Weights of a small model that answers yes/no questions on an image's attributes: fusion encoder layers 7, trained on regions of photos with short descriptions (Visual Genome).
Rows from block 2 of the image encoder, named by matrix and row number. Rows with one number belong to one neuron. Each number is 128 + 32 x the weight over its row's rms, rounded and kept within 0 to 255. All counts start at 0. Numbers have three digits each. After the name is the row's rms in percent of the matrix's.
# fc1: MLP up (encoder.blocks.2.mlp.fc1.weight, 384x64), inputs 0-63
# fc2: MLP down (encoder.blocks.2.mlp.fc2.weight, 64x384, transposed), outputs 0-63
fc1.30 117:112207196149105122111120160114116162146101136108118116097093146155123132160136199152092104138117163159038173102117132140159075125066094091139139092132145117151120084174159113126105110131125060
fc1.31 110:096169161118115144155123110120170101122116192074190160112164175095171164174109167101148144124108120084104134173140158088162181156102118132097085149204128123133105173110114138112063163136101108
fc1.32 093:130127148174101142166131126103129154185094094106170109122079126171139112115127058145074137069140077159137183132110128134171166139185109054162133121129094124079117124150066115166097132083112097
fc1.33 114:123110126096103121119119193116192113177114123140135134159146149131171086128088108119146126112137146153120119170157104104111103090121096150078184156152167147059045084116104149193147117118135048
fc1.34 101:127112131110152163112127127115117100118108212107094163101183169084134078148101199046111154129117167076127167172115115079125145166085124186093146178159165122138107144106130119133098115094138135
fc1.35 109:098174137082111101123103164121146121108083134077125152115138125186163113112069106153192175097131092133098121122160090072114107091139114081105122088106200105118136140117095125212065109125138112
fc1.36 112:162138118116099055117173118129120159145105114109192134147163133117156157180097116092169078105161097184142126163136081120084138094102104096104100084106146153091076146101138137215144088109118088
fc1.37 100:086134132149185134117115160103188128094120156109094156099077200118128175155105090088060172087093098097129119104143183096159183155153097181127136141144121114156084137124142093106140143076162132
fc1.38 099:151121108110167133179104141110161065061157135119210130136097114163158121124124129130196124108117115126086005158197131118146115128119149144076142149101126145121113105149126144135121177106119122
fc1.39 093:118133174103142065105148128126178105088126114097125132071056209171173152186110080070116125095136087113110141144117124108110142120127141112139179191111125143151120157122174108136120132057100108
fc1.40 098:148116165123157164078176131109136105083118148087182128132103141124152133107148145144148170070118174099106150127192092121093132139157054142133073164193091145123113114097073161156109181082108155
fc1.41 083:168117177113094111114145118132129147178141129014149135178144112147162124160146175094169103119162138155110140208126120104169179150122124121151192143115081134113136142160099189119156137096163124
fc1.42 101:067155132139155124125125145084151109117116214150150121068092127104121110085094104158138189084051100098127132080127119087161136198161110128136151084184155160135158098121111085121139122094114144
fc1.43 085:193128111164085115109131121125119156127092099081169142190146130171146145180134115073164064153177135202155145181146128150097129106091092089100139134105109111109116167105137177165107102083105090
fc1.44 085:093151129148232126158127049102177149146124176096130151133121155130205087103103137111143154113144175130135123137135109122116106165137073099138077128114108130105145129176145083102165148121206145
fc1.45 105:069147119149190127138101138073150119089113234152125154086107157100114141070088118130088192105074091116139112080135148106146127181158106109162126133119112141154118097125156076106144129087152147
fc1.46 094:154137108102169092131133196116134185160169120071215149104153109166162121144154157155144135122154156144118178202134117127151100134134143093152141142114138127113166144175076177123159110130209147
fc1.47 102:149138178143118190137177097120133159122133140087147133173168136108166142148134189058121103118139140101077147167141117135109219137102120095136117189125090099115136174078105160135068178101135114
fc1.48 092:126153129148162146138148035139127023122104122128100153123130139151078144147122121129117110130091130124130142082152135114117156119099122152102105132124122113125102137145159080108114182128081000
fc1.49 102:157137161108117175113188115133110158115120136123128135174164160106142115150120221034134105108109138087053103148104112143054158116091126127149139154123097131149137152086114174130065150111147111
fc1.50 110:128103114149160079141136148111181130098116136117109136123106213120152167169108104044082117113153076111134091139159128093136187141086123157094169199144136074116109168135174086130133143121170109
fc1.51 086:104145146152125155127116133118106096115098185107058117090203128085150076128116191128125136106132187044143180151110109064175173183123148131103139174137168127147118134095134133140097109114132112
fc1.52 097:115118106109164168111122135112122103122105190110079139159196143065138148152112170075098157138128168063143147165131127080140153188092134206094134192127154084141105175089149115134134134117152134
fc1.53 103:109122133158116062204124152105142062094138157105207153127088118121155117141105176138190134116103107114107065184172120115110113117115142163091124116125090170126114120158105155156096201109132159
fc1.54 080:188111141145097137117139105123123162134115098057151163198133123176136143188128132046125065147165131194151152193142149143120131102084079119104117159096083120119132173106112154155115112115127092
fc1.55 100:066143135141159115131114127080149126106104222157134132073088117094134133096099105162142193109060089113135124083144122122156139190163092121138133071184164137119140114117122083142168139074118151
fc1.56 106:132123096072150076136199127105167155134140127147165172132079151115126105119112122136142101117080086167120092114110107172051099055093121180158140117124103153103118066143091182138154122161147089
fc1.57 117:147124093115110133171154125112134173137096179117197140190110166157183169155122107098130113121113107127089109167137087109121137140076070092153129162131087081054114170101129130190136156084146085
fc1.58 106:123134102054105119090094151116199083192132133133115155138154126152201123132113158156149136121129110145058140159147143104173105118146119115121202174138147100087140062085076137167146119126135090
fc1.59 081:093123116192228093163124093115125183116094159118092133164124148110213130077129112107138159127119154125109112149148111132126105133170101090140096109103115139075136140141146116146151110124235131
fc1.60 093:156111131121136104127174115103146139126101110102233150178079167122165146142104108099145119078149099182111100157194124150059126102138100180186139135118081116070102145138090146125123163136121102
fc1.61 099:156164178143118192141158122124136160128103135071107149150132141152166128082093177118144165069108138121067104143144107121151158160146148085133191140158100155132135092128056183140059156087160115
fc1.62 092:142182127122127069087124164132137121072081140127112092149161134127147115126116098096116150081107081145102054114127090090164161125137141108159195108146084106100121086066117152177079126086149067
fc1.63 105:136116190143114145140185137128135155151093120092156137104088170175136142118089164124152166060061106163044085104118124112094125143151141121099191114150137171139116114104067169159080114117154122
fc1.64 096:132140168124127101132122151086157143150079134113232165174085144121154134111104109161136141128060105172113159159163111135100174127139087126158146091173072081102112128154072135128119198131161106
fc1.65 077:097095134102108179082126230092112199120103119102155167115057153119128086144113122133127119127113110130094105145163129171137151134108144123108135116118130084144144160138144178167108129065045172
fc1.66 086:111098073108166149095117110101101094087110190133095121168196118080162090124118169081155151113127163052166122214114121107087173165110121186128125178135160107110122132106107125141124139120129125
fc1.67 092:082145131145201138088125140110098176104025174148104108148098140110137163103132118144150143126121100134100092146199150156126153122137115099147100091087102088107122119151136116165074137121221148
fc1.68 107:127132105082109163102083180120179114162096126131119137152125131145184084120083108147151139132125122133091082160172117094161116103158105120105181176153159087079077068099085179186112119116116072
fc1.69 096:146106161107182121067172131111129087073124160120140136111137168126149120116132156123199116103124165098136160166154094132108131128149068158105112210209125134130132121085065147151120188105095153
fc1.70 095:095089174110150118114142144088207133104120109140157156091083163160108075148133153049137131066127062157134163135082116148163159147160075090097138172181119151132124095131088114147131144088123133
fc1.71 119:130123118100106072155118142104192127163119131132147161135162170112150082131116146126143117098148151165098136171137075132092077076112070103077155115126166180098067099107128113200130081116132060
fc1.72 101:137117134136148069136161154137167095103125140115090132100097228139164150163129097076075136112151084093114121134143166085139155143084150178128171232135126130130110164118160102140109099103157108
fc1.73 110:129149192153160135109139140086109134119127187135090157090179147105142097096101199114114158130092183138047104111118114088098112174083151162070191132175175157155144126127143167121137113137121121
fc1.74 113:079141160131175192124135164090167129157113139105108138095095179112138166080088094129082169085089118128117097132134139099131197164149134171072184155189096116071146151144126142131154140161163127
fc1.75 120:139145153170144185114152144067144143173128113125121120139073151096149126077126101152102134135084122125125098150132133134118182215122127132067144156195070074085151175165144157124103188141146111
fc1.76 099:058143132140186142121114135078153121091121221150121147083091135094122140075096104136091170106065083104135112079156152100142135194156089121146122100148134139144130100114149062103128130090157144
fc1.77 108:075163187106150069141156133128189136100125112088092154074077199145156194169103065111112155079111106136101172125129140084146191173131148127111146147139149115107113146138159121111136160108148124
fc1.78 103:137117100108144167131130106119110121110100200114114153168204126058137095139111219070107133146131162076125147172139104102080112122083121200112159181133137094132107160085125146136108118107149132
fc1.79 114:155129117085116073126175113123109162149109132094194156136113130137170190187070107091159088070147102141124100142133095122083130084109080091163112087110108145061110109109118104198145110127109100
fc1.80 100:136163187135123171125175126123161159101058129083149144099150169129118136114102145073134144089061090124085139134117120119131139146195128085102140157173109174144119104075058143143060129117172127
fc1.81 100:112139132174174150071158136082187099205121125120143108121094163080169100081127127140101091141125136113111106184164141176120122112152144174083123118165121150092136158199120146136048154155126103
fc1.82 085:141135135157208108159153031111133046148098151120099155133116138159097150128103132128134091122101145110131126102178137130102166147091102150102116147121097124138112136155135085126091204115123033
fc1.83 089:079131137146199138136102136066149145091106197113141148160102173088191140101088116074104159086135131144114082116165133150130142119157077095158106134119073108109076097137143081153117134102196139
fc1.84 106:148081112125144122085210112112143134108123155133136155129102178128144110137098114065171137076094094177143061176124096133044142114109133197088173141140103172112138122106100176142166130141128130
fc1.85 080:123154143146113145135163059125131037149094107124100164124134161154100139145115148131125098119071099099130117093178149133106158145097108174078129156123141150135097115108138122116101173106062013
fc1.86 097:116094141116167055131155135139182121094141126142137094118071223138165123173107078070067120101151078119142120133150136102119165130100138124119162195142136136133114158132161083118117137090193101
fc1.87 103:119120196120144096123169142137150167122113115105150177091104176164142155140086180128142144091060097184048077098113135107069100126121140130088179109173143174125118097136118169144141107149156099
fc1.88 094:083210142144077144104123131122106178194028128133106130150115149090110093101123128131063120111132095143142169141155120122135158127156096109180143095104115063109108153153101122140081117134186102
fc1.89 090:138176153072132141165104118112087117122091178096131115145165170129156132163111183055084150130127180073048136121130130104169075155075140110137141118115174134154100134125157132147064101109093127
fc1.90 099:141088114113151120116118119103152080073132130134186139142111141122135109079118088089207130082144088092149113190172131103131146119183107166113096192135087117078129147108045124136104166099126165
fc1.91 074:151134124143235101162134139091113176140150155029169153128145149135188112127115120154160125114155155130123163176120109133140112149140093087140105123116117119107163148181108139111150109142224154
fc1.92 112:117091113140162086137135150128195130090132121114087135116076222132147163169117100063075119115144072104136102133139135115118168140093129162095173218138130078125114158144169097126130140119164110
fc1.93 119:123148109093103063117161119130143104178106123112126128110143120131131098132066136150160129072139116118093098136182045110078102093106112106107124097122195157076110143099121137232112105106107088
fc1.94 105:103100122196108129180119142079170118172136151178137128159138154110148094058110122084090122133086134144091105154094141129153100195105104106098171215141157120102125113076163096128131185119127119
fc1.95 107:127157170146102136127157134116150155191089097096206154120076146158126128145143105157073120102122112169097173112158134102168107147146064108143123117171080105091067129163065136126074148089126092
fc1.96 114:109162105081136100104116158101164151104089169099124128111126152128191081072083140123158170085117120118109098122160064121100090111136138105138156091103175116103144093121092142216052083123108127
fc1.97 108:093162171089167092142100165064158126130132204129128144080121182112117111075103168140115174087050135148072120105134115108124093131171124134148166094174149162138134062118092109119151106146139120
fc1.98 090:110120129191163103074134124111098135123057131134179117108122124121138106160143141152165125122121094119148189188113110142113154136158022126134094136197114080146134139070075113123099179123098120
fc1.99 088:087147182161094115107145101117165120155061112133146150110102128149124082154143130119096115110090087134174187206086120108146144146157054107143113174203104155139103141123069112131090122105168122
fc1.100 108:127168182107123151117151114108116109121096202126166152117168135084149099134135176089117164098089183073110172160118136099164146156154110102108111166189085120142118171087074150114056155097118141
fc1.101 087:177138165091144097078158124125116135136125115014135162146142109141161105162129161123164146098159125141105123175105112074178158138165124123156202107143085142116155110176095185120165150117172116
fc1.102 098:113089123130154068140147150128176127135135110115089111122097242125146149177111076067085120088155079093131123135133140098121179136095141139127145204118159117131126170122183075137142113099149123
fc1.103 068:140097116159142131106144255107117220100148122116177161142127149112204134137129143138131141128119125118129142180137103139134115140142110090128133116121153114126137168122101158130140088111201192
fc1.104 106:118129159158096155144135110099141151193086108099198136133110150118126075119143111138077123077126094134154191147142133133164143123173068092156129130138059116090083164132074119142073132059147092
fc1.105 104:129136108066121143155133128129089113132107172123122159160177152089143076144082214041108112120136154078090164147104125133099075082067101128123128136105127137141092144090149145158066111088145121
fc1.106 094:070103135197091135181100136073136124182143153168133141155115163117115081067104119093099108148083138137093096154137143136116126173096115113084142220134159112096099158111157094140104189132103118
fc1.107 099:141106168153165175079197105127115137130121128090147160135123131158169110115137164157114180050132192122079153123178105099140129135163086128162118166196110152125103133089092166155135168074097111
fc1.108 109:108118133120087123128115183110198109180120116144126136160143148112154106151098107130124117124148142148121113166165102128095106094124087164070153150149192152076038115104104144202125104140119042
fc1.109 117:105094175114155115130152148083190151152123130093117153091113178099137124099105152108090149075078112169119109131120132118081167083154144190087198140160107173062102122134115160133186108161167127
fc1.110 094:153098182140123195075211120113123162130107113117163141113110179162152100118089160078159160043126129139077087110139122140065116160120132146120176125148114155129119114109063178131118124112155110
fc1.111 086:178182131070130088126107150106140109156137123025137165151163122149170108132126159143173122123152155155104142196133088111153154154147120093177177158166114106096156097181123159113135098107188121
fc1.112 117:132107115093130137114209121118107160118137125130134174133094175116125128152098150069171117110054083155070082130088096152052129101084113192140177114142087154108140115126100185146150121153149117
fc1.113 107:111156146095122045111137158118122149104079119102132152082108157152149144163074105134177142074143110139104096146170074097129139097104119099116136113096170138099145134085125127227087097068100097
fc1.114 104:083172119099093121155145089122097156177059154061161083115137130111132104153082112157167135091121088100127125161140079104098183110103079119145104076114143103110080161179085119165109099095154111
fc1.115 101:099134185089142133141155142098143110138121164145162125084058147143140164086111131158164190046054099106087124096114109113163186187169122095136130107186144125102157108116098130171117120143119119
fc1.116 106:085214102105120124086146109109113176124041154132154130133137150106137135147127150117111107118151105136102154165139115161137151123073029110144124105114154096096122126202136113135137103065144063
fc1.117 104:082149174119161108129102156103153111123129192141115126063128144106117094076105140151106186068056098120107134097127153081135132156186132159117164081199155180144139076143095110105150103130127138
fc1.118 096:165104146081189163183159150114149060136177121105184144139133133190165091147153107161073129112163150136124055120133128072124106130116153143146105188166148143113117122113137143150144162078069143
fc1.119 101:157199176121104183132144125120115150109129146044108162172157124131153127129127161081164153083113140120098108186134118088130214185114139104156141157166125083116143127152147165129117190104145087
fc1.120 121:095134149060158136146150161083199115151122159109114192092079188082152142099089134125112159062074114125129145102139124108104181102124101182125153124182153130078082117136100136142124157136142087
fc1.121 111:149140145096124130162148126119136163155125140109186187120094149160144156174123197117094158132073134164054073093099148159099093118064122131136172090143155154155100074172148136144123096139127067
fc1.122 058:078141201117182164142111156099133117131123172080107202109061132154174146129075149116090141126103130159108097138122159114161131134142081169158207142160122138103113101107099074106110129150105081
fc1.123 103:081142132173090140160098160105165124170140145162130113159095139141118110104111091098105114138109162126127110148156118105109120130118083116094136199144197118064055157098146098187070133163091060
fc1.124 094:110111111121128091190119139110160078065142152112211165126110139135154139128090146122203143113118087116119033210184120126094123135130148158077125121099128153115118106141114147135119186118137136
fc1.125 104:120184188149104120151132150107125170203073129103122134118109141157142145151132189141066113134104138139059168095117123111155096149093104116161160093123157109136098105163139121145096088121143023
fc1.126 084:165138131114147107153151041132124007168105114113106129102159138169093102146127164151129111134105108123122118092128126140133167147084111172117143160125123124120119123147124092124126150128098003
fc2.30 124:156130184139121152123143137122087132098192150076094181151133088087123071145196062131174139116124121118127201110121136110097119096162117127154159141107125137184151139072149146137150113103057085
fc2.31 080:117105122108123161125114166088091147114164153177117152121115125107148077165082121097162138151106102164166146142097115151069048095129151068181106163131133133148149089063147203124188135144097131
fc2.32 089:158106156138102153142137124134094150104188131082103177147140088121129062137185069093171114081156112145138185128093139135104130132166134145119125122146152113169121150055182135156152131073053088
fc2.33 070:122150113102150109161152106158145148110075109134154094119118187195104169071111146105091080101177158162113090107126122118176162176095121150082120128162146127101109140189105099134055134076170161
fc2.34 088:134160159135117158095089184145101154100158122076146162153134093080141068129193057090171124117153121133166152151114139118062085113148157095159135134141138133186107144072136136127172141146058128
fc2.35 075:072089135098128156143121125101136128119098155191120128158123177215112166134029199139086138093103081103106105074117157137154116124126115140149110118135156088069150134152141155152121147127174115
fc2.36 093:126091099120127152179158074169138196089162121123159113132163109213105115086078134102123098094173098177111127123105134136126150184119129169091096097181112113138100120144128163153161144054104109
fc2.37 063:112116110126188144133144101177108213021135153135182099110185157162162107086123104112154117131143119183137115157109090117106150146110127153116135149140102157164120093157086164097113097104070118
fc2.38 098:123116176169119128106137162120115034149167130146075152133065104055098136141076124165142178128099133137126141058158127079137067115140091118177119148100135149148168103117144160153170117148150103
fc2.39 098:119123148103130172106138156126071150053122188148131118156191171211124090125151082131151121098124113131132147078110114091155176127137106152136163158107074138165144137149109155142051125082088105
fc2.40 090:135112148149078100147131111088142103175148120157088180119050085093112132168078175136113163135100126095117159094142150152126072097142134112151093132120171119099147117077219119147188114157157099
fc2.41 061:150132120111129080183154046126157138184125092171174080107143134162182161117070195124120128166095147116071114136163069163103118112092128110134125122131098147104133086141113086094164088144153152
fc2.42 077:175140094133151088192167077178146159123142066128140114063103095116144113077138150096127096151195142187114130161121111151110117165084140144093069126196150151134082098120152107125150102103115149
fc2.43 076:152124107110148116166157054182137193120169094124194091090160092174142112075085128091145105137158124180096127161125077144100141175094123148100086119175110151157094091127119127119174099103099124
fc2.44 100:125127120158211118120145112183128100121109107102175093141142140124101187070152121171095145111155148120118084105170119070147188161110080190104165104133080140140111133204077116129092120109130133
fc2.45 095:161131090135179096182180053187161161122114087131169083083115137144136155060122156128098115144172140168095096150140097130141135178076122167094102124171139155120115088176113094117113102100136151
fc2.46 095:124148110139205113105148101160121119123101120138185080125150155131134183094124129178115156142121157127108090105199104065129174139091080143116157133121069153129141111195040118102104096137141154
fc2.47 056:153122099135122113176123102146170195157160078100170102096133120087137105107086161057106080136165106164144122200111122165081115140123174102107086103181128139113088099086139109127191141116100154
fc2.48 106:131148129149202132092134128160120116094134128095165082134170165128130155097152101176130138119127149127137113107174101047153186143113080160120178139125075161155133119193043116112074099111103125
fc2.49 074:156141122150093107167106121114166167190145078085147151113101085078128104124125144071104106127154120132157139191113151177074110136146183107109084106172155100124076143059172095126191138148115131
fc2.50 180:131122146119150164101121160143100161074172148117154129121150131099171068118138076091186117151126110178158167160105098114074074118115130083151111175127154160191154087100097172110165110118058109
fc2.51 080:134136174126096154121104149133102157115159117082109172146146085091144072141183074093168111121145107118145166146100143152066106107161174104155134115144135131186096143045173153142173137132053107
fc2.52 089:133162164121121152099090179147091166100156132064147149152175119093148067116209061084165090112160124143159158164090135124093117117144171104146149130145134134185100156079128134128128137116058123
fc2.53 145:135099145180136122136150116142152081153187116137115137114055077071098139127053138157127184145105116141107138094169120105132065129127095125165087137119155145141155071114159144148226117133132096
fc2.54 069:169115098117139112186152050160141184147162088131197091087157098177150115079081148095135100137164138166094136152137086160101144165088136148099102119181108147150102083117116123121176106097103127
fc2.55 080:176125103147140095192172066168153148145150072116158118069092103129145129089129153108124120148169159180106118169133103159099114157082139146101043122166181139136098082113172097115165103107132130
fc2.56 098:141158127094079128131090140100103145148129121148114166107138064116169075148160116079173108150122140139151166186085115182047115122141195089128103133138164129147095128067158148093182123168098139
fc2.57 067:143093114154154167158157116177146183083187116076175102133134108117109102075100113083125092088167098198157126142111143098118136184124105147113117108178094127160123122127108155159151157047081119
fc2.58 141:085159086111142102117111131137173117152047113173128078112123174141116189111103178136074113139150144121157064128150140131132138151105138127106117122146134137086105149194096114116065150146210185
fc2.59 057:126108148155218123135153098167111121095155133115146124144151129096120174096162106174107164105108129106107094095176124051142188130129064181121181109108089131140150113177068129108128110094083101
fc2.60 059:148113127131076150164135108104105132126173141132078189139149053148112093160118117100159135105127106147123193127099149162078149126166157141126103122148131105153101134057189186151198152105064121
fc2.61 108:138175113126103083156119113096190114206095092154111139099061112080127154152126181118073124163128155104113111139143139171115094122117171103118096119132175132070109123107174078115152122173189166
fc2.62 112:094168084094191091118129108145158147141079111163181058093114165158130186094110163145077117162136142131129081132158097124147126149078116127112117146137121174104126095193088101093095110144178173
fc2.63 089:186138132120076084207168073109150139196114095137104155125082098137114132141158178105100095128133141113077151131108143184134136137128155145107107099147183097085112153089201068139128124114153137
fc2.64 065:135091148160125164114141126156110139079195149106136169122105072137097096117105081123172151114119103160131153092133124085109131132144101131144092146138132142201116084096165197152191127103068048
fc2.65 076:104126120158199145094097140160105128101143119064145116147196134118118150076173105156117159090146125094163104130153136058104204152144093170103191109136082132134099159177076122124117134125089111
fc2.66 097:157173175124090142103106165135089133128135120077098173156152093090129078134238049109162108100152150107134162125106143127096134110154158114144172124123137121181101170070157113133119134129077133
fc2.67 078:130110154152201126123155081142109123125163123149152112128122131106133184122112124187106186122075137107103102090200107068156142120122063163149176137086100139146159090176088115116161078133107076
fc2.68 126:101163100105156100130138110134153107124048129161128090126127180161114191113140163153082108126130155121123093095145122115170152143101116145110163128130115137088127145208079099111030126123195178
fc2.69 111:145122174162095123134140137108129092156183121121090176133063078060111114156110132139135172114101122120106172078141141118150060104152123117173110144116175115135171112065208129160186124132112094
fc2.70 070:176151139105091134121124143109072131102120150119091183112165100162136081146235075104168090113149180143132171120086112146125182121142143151091154139135143139173089134092165117131066099108097109
fc2.71 078:120116092123130152166132103153166179106108105126142131133132121182092142076098150089095069095196118169133110146099157137133148196118144156076105084213129096099082160159133137159119166075146141
fc2.72 129:108120155131164190091127166155088156044170174117154116154174149147142078110126064118171127120121095168159142110112116081118120132133102126151148166123107149188150117129085184127122130090051095
fc2.73 084:183172155123086098145125126136136133162142088058121158136124040099124083123205101089154104107168146133127168168110134149085103131151163119134140110157160124161084164057170088130154121131092137
fc2.74 103:151111079102108135171146098149128199110120108121143125109156102201119105090138126072131064113189113172126124158078140162130165189104153158076090097190142100130070140125143142147110146083128131
fc2.75 135:085097088117105146131090138133157157138101109148123130149153107160101139116069185089094106112162085125168076175086171158098139168151158142094096081178126090079071170126141158154165187142149147
fc2.76 066:160150108143183078184171052179155156114125080143158100063098112142158147074119157119104126161158159177102112158143082141123105151074125159101097121168146161122110072154124101110134084120133145
fc2.77 082:112116114082120167106113154103062167057106187161115134139196177224156077145145098110164113114117104139164132125073111128114173116140138146133152156128088131131129137137104175122072134111084123
fc2.78 100:140154158134106157119097155142111157121166112059137157149158090105131076103208057081157086106171127134158152164090144136084124143149161126112139106166135117194075164081138127139151143111063126
fc2.79 093:139091108108110164191160099157111192065153135128130132143155114208109096110107128082142085079175088176124145121075151139125139164128132154114100106185129096131106147117150164166141155054095118
fc2.80 069:166158113089068085169143091070134140177106125180090174089076124138144116169164149109125092159123160109083176139110116198124112107114171108130126147136154137100126115073183086126110098144183150
fc2.81 085:053132082107160149113099158139142160089089159198143108123146167158111165110056172118070133142148085148174067107117141115119100133131122108111116151136102123064116124173091173139122175144172159
fc2.82 107:139147120157211113101139126167128101114132112080151099131146135097119170091167097164118135111145155121131117122175111054153191147122073169105180125142075155144126131196052095118084104115105136
fc2.83 047:148130121115212112137156067161082137084120119151134145115143083175131155116198107177134143132126164113074109100170096101133175141101106185090196115118072134137098109177100115109095097119111148
fc2.84 106:160141139119043099157109109097131119201123106114094186131111064121127113155177143105132125112116149097123159142104158182109137126162171122119131091134152077104101181052207095122146147156137126
fc2.85 087:116137117148208131104136138162107106116121125095142098146171152130123170096163098162121135099123137116127112100170120045171188136125078161111191128131065143136138146202052113128082111105103145
fc2.86 103:147136140109150168109158144160088161052153158114152110123175147157147080101152057109189104130136124186140161130111084097119131142101097127133135173130115168195142100145078162121102102074065110
fc2.87 071:194144121114065096200172077122127155166105096111093158110104105142117109124183146093117068106161139126095161141094145177131162154137160153088116099155165094110090163089184084151093125102128131
fc2.88 097:147096171149140120149164095116117125132204137134106154141081088088120115151102126145135168121100104122082180078150125116144051102141095127181138144108151128141185089088170136150210096111090075
fc2.89 055:109151127133113158118089167097117125123137129109084178159142099068124069167186088113150126116163105105173140153096161151075088100180178101147142123159125107142082170053165153156168157135083140
fc2.90 113:163117184154076136133156147117099076126178130099060194139103079086106087155169076134171149117116144128098183078126138121129111108152117125164140138101146120178151132072188140150164121113097085
fc2.91 076:120130107134217136112136114171120133114083124111169092133168143156129186076136131162107132112147124113124063113164123073107185144110095159108171113135061136125119135204038133117098123124123152
fc2.92 180:130127136113151165106124156153108173074170147118166119114156131119167065109129080085189105150136109183159163162102097120072082132105131091143104172143144163196142089109094179111159117114063116
fc2.93 064:088091123140128160158135131137150148118111122125138128157140136192086163094049166101089110073161076138141091117096181119167125172145128165125121086176124078072125165171127144180141174075156129
fc2.94 094:141096147166093097198187103122150086153115110160076139135057138128081145117094172146093170100146114132065137095128147136165072132109108157141078111136165107087149124135185128172128124109192125
fc2.95 159:151101179161083143148142125102103105138171141098058205156098074105093100155165101136143150090119120102107173087122162123138132107183119148146151112115134089148130158064203135164152135108105072
fc2.96 104:113111087113147119165161093150165165115087104163138085130126169177086170096075175117079093103162106144109092112123155127189138185094129164099117102179135108079116137180116128159090149093183152
fc2.97 068:144145106117124137153126112169145202114127091121135124117168087134139096092138130061124057126209106171151134199086127159098123174113168130097091103193138123140056140109143125134136141095099160
fc2.98 074:117109139147079147142133156104130104145165134167057190131053098109102115155091144123132148133107117123120156086108161140125060105150148102178098142121183111112149126072208171172190147123132118
fc2.99 064:116139134106070146132126150063081091128131168160057208131078141152120096184167103142154128108105147085120152067127141144140131093155153124158162160115150113136130141064211143145102124121134101
fc2.100 086:164144150130092116135123140113115123154172112112110178109093082061141066156157096095162125141133138145146183148115121158084062106148170085152112144147164140164130113040189132130192114151089126
fc2.101 084:147135101117142076178165051138156125173089095169169082112114134155145181111076203149078134152125132095070100139161101142120113118096129118123114120117108133063128100169125089114137109150191161
fc2.102 105:133122165121163169110143139154088161048163167126159116139171147152160071114146066117187118129117110166134167115100095096127109119123103131159145168114112154191160094125087171118122105089047092
fc2.103 090:129141131162209130113127110167109117120138114071152116152175128111120159080171098171135153100131150094136113111174120059112202145130086167115195116128071134152128150185062101124108117117091114
fc2.104 140:163112172142081142149144125100086110117171144102057204154112084123109089164190084126162135087126137108099183087112149136143128105172124146143158116118131099157135161071190132169132124091095080
fc2.105 070:135131114142078157147090142111124165127138106095105174139146085123118081115146126055143092104176121140160143166068165157087124155157184117102102109184132090142060165073184137157163161109094140
fc2.106 092:131102130152132101186192099128150105142099124181093121136071146144094155123076188152079164112129090125057117096137144142167048126113108154137092114133146108060159123148156115170129129119186151
fc2.107 126:146137149156100087142127107103166090197137104140103166112053082069108149164109172150088175145104144088114135107165146137120074094144133106150113124107166118082138118091207100134181121166168116
fc2.108 076:105139105105160115152143093156139165104064118142170097132150175217112167086105158109085094107165138154114078109123128126158157172107112143086135117159122124082112160206090109125077151089167162
fc2.109 082:148123100109093125173122119132132187137116111105129142118151093180125102095148137061131059100176120163146129180075157175112183175132170152075090096191139099115064158106162130138123155098120125
fc2.110 085:158155145135084082163121107101155106211111102121092171130075063090107147157143173126081144131118137077122146131139158165092118103161154118118136106125153103078105158076210082137154136167157134
fc2.111 105:107157083120190090124120106137155123151067105167161082098108148113142193104098181158087142170134152115131073137180096119090113126098138112123129135133105172079117107176086115088128109188176179
fc2.112 094:138150118129083105142087116103148141209124090104114167125119066094131118140156139078126115132129137101156140184105162175052145143169186111098119091156146100113073154062180108111175141159121130
fc2.113 072:090106150107162165139153116140129141079119164163153107154163180228109157109065168149095150088108070121100105072123129082184125135126082148154154126123117122098158130190099146147115145084142119
fc2.114 088:139079156144099133177153068108137139149174121149093175148115063161092138144061170137117153089105091103086152095114155146140095131157105147152125093125148084094146131103188130173202130110145073
fc2.115 082:176126094111119118186163102151126188121130079119118149092123095156110103109166120080135066112203124177121142156094129165125146174102159159086081103205162123135075127101171118138130129084113136
fc2.116 092:126091181164101149152147087123133131137199130119089176161097051110079125145100132149118160093117102099095151090135168116147098131168090152139143097120136100137141141094184128179197140087108061
fc2.117 081:153140097128150115167146089177138195099145091114175116093146096131143099071140121069141078145183119200139137180106099150102104164091142131105086123199145152163092098104134133128163112108079152
fc2.118 103:124123165173149131109138141133119061130158135141135132128080102060107142133062128178135203134095124134123127067179118066138055105130089121174131151103128160126173083137132150146193109153148103
fc2.119 145:102166088104138102113085139125172157158096104155163104084115133091156142127090173098102106186143132142171096192130118155068099127104188081118076138161159156097096103121119124086153129187154182
fc2.120 077:125124080100134155139119142144105206063119123114156124100179114182151101103121104067151076136178127182179098190087122147089148162114159116093096129181116128148068114118119165127145149104089132
fc2.121 104:146150141122074139132101137116116144149146118090098190133119066109109086152207088097153095114149143123140165142090163155080149130168171127107125105158158111166070166042189139136156140121096099
fc2.122 032:120142094173141156077145191151125121073139146149129146125092092143070135119111107118120103136145137196139076085129138073130143169096130143140065156182165153148112120107112233146159151106098124
fc2.123 119:124129103115136090174156085141163128150055108168128111137108138163104179110107212141060123122149120121091084116136144151155104143106123154112126102138127111044119149178130087145104136130208186
fc2.124 139:137104170182126128128145127137127069161190122127107147131052081061104128140095122161142186139098125133107153081164123101127064112141100122176105138107156145162160083103161147143211111135109094
fc2.125 148:145119186163107147120131142116104099134178136095067197162097076074104101157172083145148165106118121096118173086143155111112098099174111125166156130099141113158143141066179134155176127119093072
fc2.126 117:131130137162197131108142134170113120103145120064155105146168135111119142089175088156136124095144140129133122107160124048160197152125075172112182125128071139167132141179064115135090121088077114